Weights of a small audio frame classifier.
Model: log mel input, arch transformer, width 192.
Training: soap at rate 0.0017, 10400 steps, batches of 512.
Rows from block 6 of a small audio frame classifier, named by matrix and row number. Rows with one number within an expert belong to one neuron, the router's apart. Each number is 128 + 24 x the weight over its row's rms, rounded and kept within 0 to 255. All counts start at 0. Numbers have three digits each.
After each expert's rows are labels from the 100 clips, of 14848, where the router gives the expert most weight on average: "loudest band" is the band of the loudest frequency at the time of the peak. Only what is clearly more common there than usual is listed. The data: synthesized solo parts of chorales (CocoChorales). In brackets: how many of the 100, against the usual share in percent.
# router: router (model.blocks.6.mlp.router.weight, 64x192, trained with AdamW), inputs 0-191
# up: expert up (model.blocks.6.mlp.up, 64x96x192), inputs 0-191
# down: expert down (model.blocks.6.mlp.down, 64x192x96, transposed), outputs 0-191

# expert 10
router.10:091121144143104159146134131174133204137110097160205125128165097137134124135139095152133077129126100134135144099160127149127119107094094140119152143147121124070153156134119173121139095131103140152121136122146166122119158111135128119135157149107136112126125133099131110168135108121171152156111139099149098159159133127117130110105129130107138166121094115161171153123153072141175095128116045103105124132116112109100114146110140120127113139092126111148112160086136138103126137122164131124085132113129110152112117104098109162125113133102110144174131165125115129156161092161145128139
up.0:123118087152109129113124132177132118099127093090134129096087143151117135123156104123121131149125127092099166117137139174120149119133226136113090142105135137163142125161117120129138117126132125153147100149087099147153081131121087122155142143098162091147127108090141120171122129137126067171142135144105141107118084169134116138125168152145151121129117173115121117115102129140148157126121126142148144148124147097110117183108127107123132128124177142137152124117133120063147138143149166149139095151085137120098127117111153184134108178124129126101120123115161146122155157105098155096
down.0:105101131096141136133129160130139122110113107105073121105117148160112160133119134119132126186198191115112105129095115163185158120161149102125141153144122125125104134138087130097129145146142109094114114130114139138147102075134134134142153141139115130095091116136150077133157145135180156131112138144132152161147124120112134141118152128119150138113114111110091151146144150140150183113088131112121153136092097107179109086149119118119115142111133087125172118163124105145096154125081138134166137150140112128116099126050136109143172098145136128089114089141093137115140139138106153116
loudest band: 250 to 500 Hz (65 vs 40.1)

# expert 45
router.45:150073136082123111119122126125145158112125113158127128097142134134124150154139115163092110131138137134122139162117105121111099142144145150151108127157159115132151105118208133107138121101126168128084092116154117137161134140124114117132147088140138112170125139116143166156141148094130151122150144146120119147113123114142144145091099105159142118076162096111090124116123130123162182167162121157139110141128099123158105056093113133191147173097097153154140122138164091141153163132140159142131149128139113148127124131140171120143169129136112126169142127156139070106130089155151094154
up.1:104133096138135107136091126108101123133109130158148100113085135155096140155125132163142114162116155145159216090136127139121123099099145138108145096171156119138140119132148149147092114157107115157166158190144139148133139137094095109112120140152133122119110151146120138104140098106119157105144136127119139091142142111087122140174148113114142139142147090105171098161111151100112079082094123117129085140136127146171063107173101136102112143139111139129100169147075186140127144123107119151164143140114158128138147167131109119137106109122123103091105128099118144148123132137107132136
down.1:139139121129117165103148119143127163137153120126128091095149162069146148145099138114202121120164086096123121115121095124111138145161142159145123143101124142153144136090154117149167096101111123099102167102119111100098122113127163135108125103119202101127125141139137147111127125101146119162101147126094140130132132113121152123101092177160099106101154156143095109125132111126141121161134119134138127153107114134104130126150187127148156120105170141143161101084118140163126139178111088093130079113110142141126110123086106110130130175116105169154150153128109161132123146121105113067
loudest band: 500 to 1000 Hz (64 vs 27.2)

# expert 57
router.57:127102132133122115131117146131109139170120106113168127112124121105133150155134116119101092122166113139113119125134114106115101129091128113160158176146114156152132137129184134098121147138137142156117158087139125098085114119134132164180108110097107099153142168116147095106133095117133179103151108140127114182126105131154117100071189113137111102129120111108094118150138090129099154157138154150088140145113092123149102168088135093159156148152122147138133164105117164127165134130131167128116118116113087145128111155098097162129149147177155129141103157127152188117122133125150182147
up.0:140139123128106107086102152122107148114153121118148136156136120158153129154133129113155125131173167141136125123130157089103135116151120098112144157140122153168140153091157098125128173108181126110120136124133122157105139110133118140141141080128111109144122129136098124106127149143161123157099145100157148139136138156155125113135121121184140085094148099111153091129169086114147141084119084139059109146176108095166073150146129132159148134193122144100101147119148160094115132094160133135116100122143141104158145113192113150139138124132150114139146097124102091131115090163170120134
down.0:120110140124135172096134123155117132114059128075126133126161133148118162152076160116137122099080164081155108154156136132138135132123153123125128118103143098089099143106115120097092084076116180157163100140135088096123104118161159161146142106149151104091136096161101124135096190159129096125124133168132117095084152119127173159125138117102108153121145163117111117121112092140130157108127115114131100142119084135144097142166162118114136166156166136124113134148134114132138108113156178132125126151119141141132123137116123126131115163141131163149088126117153114137130147146122166165
loudest band: 250 to 500 Hz (73 vs 40.1)

# expert 33
router.33:085126103136137113103160150161135165139098149148110128124153112178142135116121127161093118164129166137148182166170120131118132164151120132139105138134126145118125131104162077104098110110098155124090084154131129101145190122112123141111163164117120118127156123176134113149155176155129157113174059139091121129107132095114086139145098099128122156102165126156106095137121115142157168110137143152119138133099111123155113057155097134123122110106110152137131128164106159159166150138112147157107142130117104134160109115148133142125149103113159120147156150129147142133134129134136128077
up.0:159130105134175160117145128108157144101133132128074116111111133158135153111177124109128130100112120112154141169097138119113141113139120145162114152107081093109162099138143142095180113125090124141169109150138108156085084103127128136156099120183147126168141148108095112181140092120092137120114126082091142133120139096107104139183127130135084158153091135127147148104165144139112150141132141129087085153179129113123139078124161138085115152133115175137129102139117111127148084142142162145127108127100135152106137131108130138157117144139127126150121140181121114095095128094140119116
down.0:131151125134130186131139137101124125136145173140145125154113161133126125138161103138155113145129116089088108106136110096121106131149085139126125112129101131072107170119144152162122135173177143132148142138135100120119130150123135121138083048113163123088175111114152107129113148162100148083130041127143099088127129141154166178118159133126138114155126093079129112124126107133115119123082123082093128121125145113166114127131140160137103128157130139143118144130149129087155137112140126121146118177114136123103147130138137094135137072123147125150124140127097155133173183115141115130
loudest band: 500 to 1000 Hz (55 vs 27.2)

# expert 58
router.58:138083101122118152108096157103065129115135155127140131125146128138150146141149139148125118114124139100123135149109094104120154141128126147158117133112169128149126132151190093107132121135122179143120116165163093119141109128114125183159174145152120127150132118167135132113097157119150136138145095135131151143132097149127149146108105072165167081178127094111088146084131095137182161116132123166113131155073162136140149104119109138153166168106115082163150100130158075132118143124151141102123148152116105160114149144119131111106160157121120102133151126133116092129151131177111140111
up.1:130103158138146105119125111112116146141102071087177081119101130141126099148118074107134115150147132160133132126168143134158184087124110118133163091157138117104137104119114146126097118125136145108136124146110120170147122135138132111150102162136104161140113159124131152155199130100134124138063128104097146160125159088099147115139197130108102152133132152120136081135115108147126120143121104147150106145151095120124131101102144134114161124090128164129080102153114235129122133122131130166137130118096139130137142134097139141128131125130156082110109146146138156132143118107131122120
down.1:136164110088131134107144121131125122168130125184092121136145169122126113111143123087102163116126085132164142094107132137086130148156107136140129147082141115136125134126121143121105151135132125164127120104112184130169125150158133151104117118120123134112105044128130163132106100142125122095099136127121152112096126135114102107108126093156115118097131161127154085136120128153134176140199110167103151113127136091112142160118120174163106125091140138121121112149103134123115150138135193096097111131156162116133124112158138148106155163067109102147146106167121132148074150135163142121
loudest band: 250 to 500 Hz (73 vs 40.1)

# expert 14
router.14:107127114093130138153102119145144142130149127178100099128105122175100137166141149167151117111118133095104136097128111171130124143155162146142088166119117138162117156165179126105160180116126122144159167118120119148090149090140128137086109119123170143148129130120178121132155117102108096146157135116117099163177116104135124087147110139132107148147130131125130127104130142145132187120117138117150158132116092081147134145146122166148167130147139162145163139123116119082177140104122144118133100162110110174111099112152128130168132133110176145146117086130135147122147186129147091085
up.0:109116142131093105165162120123115101134142129129108139085123092112140126135120084104119151150121147150133098137145131178160102143141193139119154135093133108144131116178116180076153121114154115111154115146138149141138091119109142154103134143105159144128137108109075156115096146173100102147172135066143128124165131144094118104147106179121146112121086128105137072181113143110092116115142143118130133106158137101131145156102131168094116127147115119124110136135124095072144141100165104103123098096131156141130136173103137129144148125113149149133148156113173136129108114120078142110
down.0:109154126179107137108138102128114162154082142093134085116168125112130104123123161138126162142149121109168155108117154094126125150113140156097140139153134128154123089134144107139093119126103142154053098122123154131143127147127176149122156104141094078081083162088150126146099109144102128147126123101133182117147101150122135143107131125108123112078119150157110108139091110125091123146125114142131125138122143146167105114130115093092128141123131125146097126159118099139131165120125149123110133132095128167113112149136199103153159129123108120166154107114196112129148093154180105110
loudest band: 250 to 500 Hz (75 vs 40.1)

# expert 40
router.40:125131115172111119149108138151116139109117120166130144175125119112133112147129129155101135090163119143109117147169125106165110140083126090097161178099159115097119120161184122132147107134109113142142097126120151157095103145123116156147163100138096130111169134116112084152131120153149124119171112123144132145130122108122171176145172134142108104115137156118144095120126127143164150157109161123139192118088126122172111136119138144105152135107134119134133120165074127135146128122160129101160181154134087162116156176134153124174118130102135144126167102128132137097104147115148181179
up.0:157143095131123176097149108143112120082134115109117103158097098146153083121162088097173121116126094204145151151081129118161130144118121130125145145131105110100131137105117145124138114146155130112162103107123106156149089156123144134111142118098123124143141127135100161134140087076116126121117088124141120113109109136159150182092148102103104125190141107127127114147118105144133150130146118109146153186148148109132121142127202121144129136153127133104092165107166119137157098187137118142108132110128119125155124094156103139138134119117162118163133132111136159100136092135183124167
down.0:149131129125153161154120137137125133143117112134085108130157120163132110107137149135139069130135125136155147157174099158077114060133143113101149133109166091095115143086104104146139125085122132167154082090131160109137110113125162146108129118094163147164113091124122150117134123164124117150158109123147117131134107113136153159167127095174133125145155090115174133114106118119152096100103134130118111121163136157088160092130103145098143129148152115174105184116134137172073112089139126120118153111142093139112086122102112125099136167120145099125119107110159114143164151135147155132
loudest band: 500 to 1000 Hz (65 vs 27.2)

# expert 46
router.46:081153119091134168120127165145140143129158141128116160123100148109153147156125126159134091083163124130096137142165118122114116132116136138129151093114168177168130163127173146149128139101170171129105123140130106120125105133122152147170153116116185132107138134131124132148117140162144092144113133106133116130115107097116121119118147116141177114071131123125172100113116155141182133136118113161087096112115114138141080182110172078171166126124128125136126124126146186150143161116151149098120134116111125174119156082123140150097138136138132150173133183118091113133161134147136134133
up.0:113107150170121113119116134157190160167132094155102111137128088101135149158186140175111146135124132163129117125162134094129141155093130137152120130131134147180134149085118117124104134108078101133146102123136152100115134098111106131097144125124137088131126164150109121116127104076148144157123137122130099119109113122117140086164134143129145132119107198155127118162167136109148140092117102157108134128130079117146130145114149135143142159140065114097136143088106114077172100100103145118157122129171109142094147118135129100102099117130135181140132149098102111129116121122074157114
down.0:156108103124151124161152097126099121135059112109127116127132135173134106105136153125148156102150140118152119184129170133111131091143157104117124138159152139144164150075108153116109150178093133092139134114104127099137118100136130115118154127115117158115108077109144113094141173121129113137176111105123171142112155140158111113159099140121075123104108101134182140132130123105112156091104193150101108142137111092138105127104130154099104109114142159111117123168111124141173134194094147104136089149112139132113124153139116137131140175123134108132141148115135151113067129131139155136
loudest band: 250 to 500 Hz (66 vs 40.1)

# expert 9
router.9:120106088093122151138119118143136132107138156144134134140120143116128142168123101169106101109093120122103150139119115111124118129148152108112144110123123150090172156132183174109126119139124157108123148129160152176103119109171136186154168173151151158170143126133099157144144176114144149124148121149107120140176151119144162134121111123099156141109097145132165107132105139150164081137115154170068096138131072160133117112121155097163137150103084087180120093139128132118143130105142127129137128143151128138100179088110119125138150142105105147148144123149124129142113138172173129165
up.0:151131124104132132124169112117127155092161128127154125079145125158110128092135129135103140154081125142112102156093178155143140131127140164119135184103118119103101075158109149108131153090163134154123119130106177130113132118119108089090181130128111102121122134113130130125133068185153162147145174099137106103082113124119133136128162130094138146129145154112083164137119140131155149136191075122157117136132123134140111167155110161142136108094117113089107125131119113142076127112143150145129152141126108110154123130113163089142145138126122111126188115176108127108153118157113123092
down.0:140109149177150151151121114084101106119108099113122122125123079129176161142120131104141124137142103152139147155128138133138118118115167132099095106147105090111170125171103153142129162170133125111142091170157128080139129148117119178127115118128138079165116124138123140104161119084152121142131117157111129188112090114110165117168152164143114126147143128161141114125130157113105154163126110060121159133132127104165143161097066108116073126139155137121136143140101101097137126126184143124084135160113119137102113107134116107122126138131159111117133153098117163127115089094133091130
loudest band: 250 to 500 Hz (76 vs 40.1)

# expert 22
router.22:124129119087138120135087142069079143096142117136123124129130147173107113137133135155124169114113121119130110174120156121127118166118117133125117129127129138108129147151149098171122145142109137108107128109132076117125174112100157122110168111142130110118116096133148154119094121100134126083120108154152134153121115134127111127160108097103109141096152100137106114091111106148137141134157130111110122186145108194138121067079126110156149049129108127103119111143128111108147153119135127130119147137141124123157117163180155133142138087100152111189119072097166106150138148144150114185
up.0:117189137097126121158132139124183118091103139153101118182140151098154117118121130126124141142109128148100101120147096101102124173124138079124114117105120103120148161113133139126111131145150141132122190106097124116159125137121183124126170117145096129102138111114198115111138151175144103127128113142131104151107125127126099109098134123131103130105139099113112123182093114116137132126172135145138110122099205147125123099171127145166147123100106111117129146114102102138107124098128158102168162088170153108181136134097134110112144171101130084102109116155105126111103131171119143126
down.0:130166152111102115135129151123130124144153127147147106088137099155078143154122141131148107143091123146107108132152144131122113093141104142098138127143142094139113140153155116110126153162138157109139113127109158114149176094092139131121173140057171138137146104074097106122132148096135139146136118109125108109176104166144109146077107118100115128148120132122137116154130090129208131133099136193120108115110123106123139179114134118147104135136139120138141115122199095101145133100098183158152146122110078158128102129107123138105140154154122117113158134074134136123158110137094104128
loudest band: 250 to 500 Hz (65 vs 40.1)

# expert 7
router.7:086127141153105148124162134144099071136131079119124123155119159124123158156113113144141155099167144108143087138153148094136123157158156145160133138122130133091145145134158090070167136120101126147145160122113132097091081152156103170134149131124112129108132156126133138146130096124098110147108145136149124105111143147150143125104118108157135140096147102085131095117128096115130107124125113142138130147087086078114136091128096139146165152093109105153124097098111079129099134129122130139127140154110108160096132105113110149174101179117137119205116149132137124172107075126151158157
up.0:105150117109125175130111126125142096111132163115114081096142102095138087113119150108175152097110105092137146122150159149162145120156132127082134111113134130143115146143128137125136180149167174149137149147157098100122161134115164188105088116115133131100118149116120137095115125119053146164152116126128128083134128115149132133102119092135114162114117125117148121113099071123113137132146117102167161121115160150073195123094127122110118097083098140130135098148138166135138105117144139137115132139137146150113125125153125089079133124155156102142160098122140129178144146082125125147
down.0:136085131139133091132113140146164139147156148153165160129147121175115156153146112126125176135104072135083068132107126131123138159075160142152128146141148122155092091141148097112132088110090170134171088094127139163113141140113125110113127110133115112132156123141153128162136098135110153103124151092136146083100131124156111142168146127160093130180127125095147135148128096119107119146171132138093092151182125089138133112140120115126094130163120149160090159120105136124095129120173129095125089144111125124133088114125086152162138129114132136136144127138130098100087134103107160160
loudest band: 500 to 1000 Hz (68 vs 27.2)

# expert 56
router.56:136139128115123098107152108117088119115145140136125120113126119156073139162095153144138109095126139085102120155122150131092149138109142070121081165141147124152130142149179131128117132133128133132114139142154092164148162152121135161162161133116152122130163125100133112136106129120108123136082135113168144131178104177123139130122099130133163145191099094111119135128120113109115166129140126118131091139113124180161120150106128089133166120093091152124150126151154096124111181083166158112128144122131142198112181105122134142131156106115131141157093099097114134130105124196142116129
up.0:152144113125103112149102159102189103159136103184093145107135107154129137132122170147124112090162112123105093113126190120146138170130175148147133155178139131150135111197134120153139133107139147102118131152107113130149160060136094126147150132095140102111131174120153146108115168117158151119103146133091118107101108112119115081093142135104183101164093108118128105103078129150122142153142102126145139108153117144129143130128116137108114142120143113109160111131101140157105146129138147121130112104158076120136132090111123165112148063141119170122115152119126106110111116129116136109
down.0:098119128152136128156138100137121078124147161088151140129122173162129143143155097143117136076113132150146114129061098096115130115120102127084149103124108120122146184135149144116100144131106072154149115132131135148105151152130125122158135147131106144138165102110093098149131110118116123139131081163135148101167164162081132116157153081113162156117110099123140145082119106129130140089100177131143138162169099097122167113114125159166100091141094118129122138159144144129118151133125103121161148103110158121147085116121153114104143110141147120135109177103139131105082117173135149154
loudest band: 250 to 500 Hz (83 vs 40.1)

# expert 37
router.37:127122185108118131105111122099133120104110134156139124147157096154131127141146142194155135136124140112152137121077148069149146167167169106120071119106159176130125124113170099108141122163126139119096120157140143145120091128124179155098159130130126142146143095152152123135106149120160110120127122146090158155117133116132171131110131101154150144070162100103131158052113110166136129112139111155115111113104117176117122079126114107163138134106158121127118082154107126099140142154153100117129127129155096112129131137152151124099119116122157125159136147108115071087154130144144143120
up.0:084161133114127113127107106144102101128113124127172138134102150114143088094170150137086134099143160126113131116130115137074101095175130112114139146133122125092126091068110106166084132118133127136144152106112136134183127167104156109169116181156130158117146135131116176109072143122160129123121113131126149145106134112101132122145168122119143194110099193088156112137141108097143122118111117156116122156129171120154106127153148096128149108121126129129097166133119120127146117138129103107167148111141105112143140167157128148134156112160159158130132124089139103170096139133147143078
down.0:135157118151089089126144118127053120132101148075127151109131124107126114152114131156110157120162129158105091148085145169130106086181101157140112116130127129098123098119101105148146124083130072105110111103106159172160137120155117107191138168126069164152121106157126136106116102151167146125134098145141129114130116122091135134143177150139125144131115090096106124118092063144089109133139121101101124129150159133153125099138109133148129147107128126149099148161132103131140154146147155094170152120108176153131131133144150115161127153132129095105139152141126142126155113138130142152
loudest band: 250 to 500 Hz (69 vs 40.1)

# expert 32
router.32:151166145102109154164093155175107163140102099111122112141096141106124116179124115137106102108154120094116123126127135148055128116100158091130137130140149143144132112153138161138183155138143118140154107107157191119119093126175163143121111085102150103124064119139143143123138121122140203133161096105140111143159126128167128083102164134106117140106120129154087110113127110112149110134135081140135093175166117120144131124124136113141135109124116128107114139128117164155118104119112134115142100094113120130121139135168125117149147172158127160161162148140086144123158133155100151098
up.0:104117142141136122072140132119137167105122127165103143161157172107128171121135096097127109183125121102153167117160074135125129119134072131098128095127136114080120128131108106165180176187112135136099095148096130129130112138159138104140153145140089115127111103102091127103130106115149136109095097129122082117125159119104084093082113120109075133111143145118095138131143131112107127157135134098146115141163163144159134147180124129110152120153163068112133146113122159108115133094110138112104131141115144118104141126139101143144119152175119103117148113128111143135148098138181108133
down.0:139165113108129076134154139127148148159137148145142131134166121173188137150145158116157127157129115148123150122108166152137145123155129133141160149137119108157120122162130135065113112078137125128099120114148102125125133114100129145130070128168148140096130136114105089149078151126137091111141172136171124124137079125131139070122115109107134069134137132162150134106138087096095126092102155129089110122126093151144125120086112096165151127095152131113106172163145112105108190122114132135116128175164144129112113127153166170124127136122141131123109127119147104108092109106149102158
loudest band: 250 to 500 Hz (92 vs 40.1)

# expert 34
router.34:100130157132129128154126118072112164108144122107168140157156166130152169195104117156128104153127131131120129143118122087140055137127159137195104147115138113105118173121205126154129120100125145150139090107124124108132088100126086190130164138099098143145158146151120129119141123124143163156123156134110148143147121112133117116111150112151141111107120121143147115139115081129139152126137133126094106090150138136128131128099140112167159168184112124125134106114164168091134155094122160131141129129137113147147123094122147145132132091139155131139148117140171102116148128167133182156
up.0:160107138111145145140085133119147129106150120132079143118132161147178120110129115098145136136127135129117166124100135111110137141116157139154151146107134117115071155110143123135152121107151114139113114142163109121124084121155143104186134143120124137131086131119087112159114102121163148164128136124136124110152123126156144089051085190138090144100146155159140133113173147142123136160146092082107129131127140124101113144107151156097129144110132098115075071139144131114098126115126138164131136107106142144157118148093133203146075127122129122125113176145148119113117185120150152103
down.0:094119145138131108128151147112128167116118127098142120128168104131061135129120113138114134129095090117056132132087120137163091127106104141121096106185083151120118161103140147131146154120130158119139106155124145208126094102097133147096106175133119170127178130184097127122103128128077121114134119074160153122114119117171156153135135131111143121146097130088149118103119121117173159129116156112094115137154144139142119110139144104133167125170112125151133117144157127117130119158114141113124145115120169119119147142123155074158146113128140134079144115138121123144114104114153098173
loudest band: 250 to 500 Hz (88 vs 40.1)

# expert 25
router.25:118152103138120122111166132110116140131154153180107118098108109119116131161097161159145141146132174098097115160077112088143135135129124111146131118108128157138119140111171123154140117157087164162066138144182112134141152126144094188162126124119147105113119118100138119116121117096102106121087116138098102125158090138135122127108134113168139157107114129116126071133149130116123136149147112114121083123059127110150126096081123131177123123131110135145144133115136146165145146144142151110129145119123122150158153136116154190136147084110103128149141138102152070140120166185164128149
up.0:131160099129154102122166169126135123138122147182144142125122072116146104119121071127110132163113170143138121110102085101114105109105127150126142100139135169124083127108115121157116146129123148136129148092120120118178124119112074127173110178116122100121127141122147135126106158092102148122156128131110132140133118129131127119137115137116089145138113109050143125162127108136121164130120170136148122072128123149092152140128163117138094116165100087168109109141125171121127120085136120141112129176111177123113139101116122179114152170133127177103094165122151143098144154153085141141
down.0:142143107149125130113160156146130169080102124134128122129133172128114124132157150126122160140131081142177134154108128079147153122133115134115151098112069111126117181074094149088181072140109179123130129072118133180122159114122130178162150152114117121132169171124115092112121094124095116123107116109110142125136125146138105154133120116107138149122118130167191114153134137153144131163094099116126135119118157126149128112103103143110139147150101132121154102113177136134131142139144145130098141131099123141094098150138128085122113106144172081075132118116167109107120141141108107124
loudest band: 250 to 500 Hz (76 vs 40.1)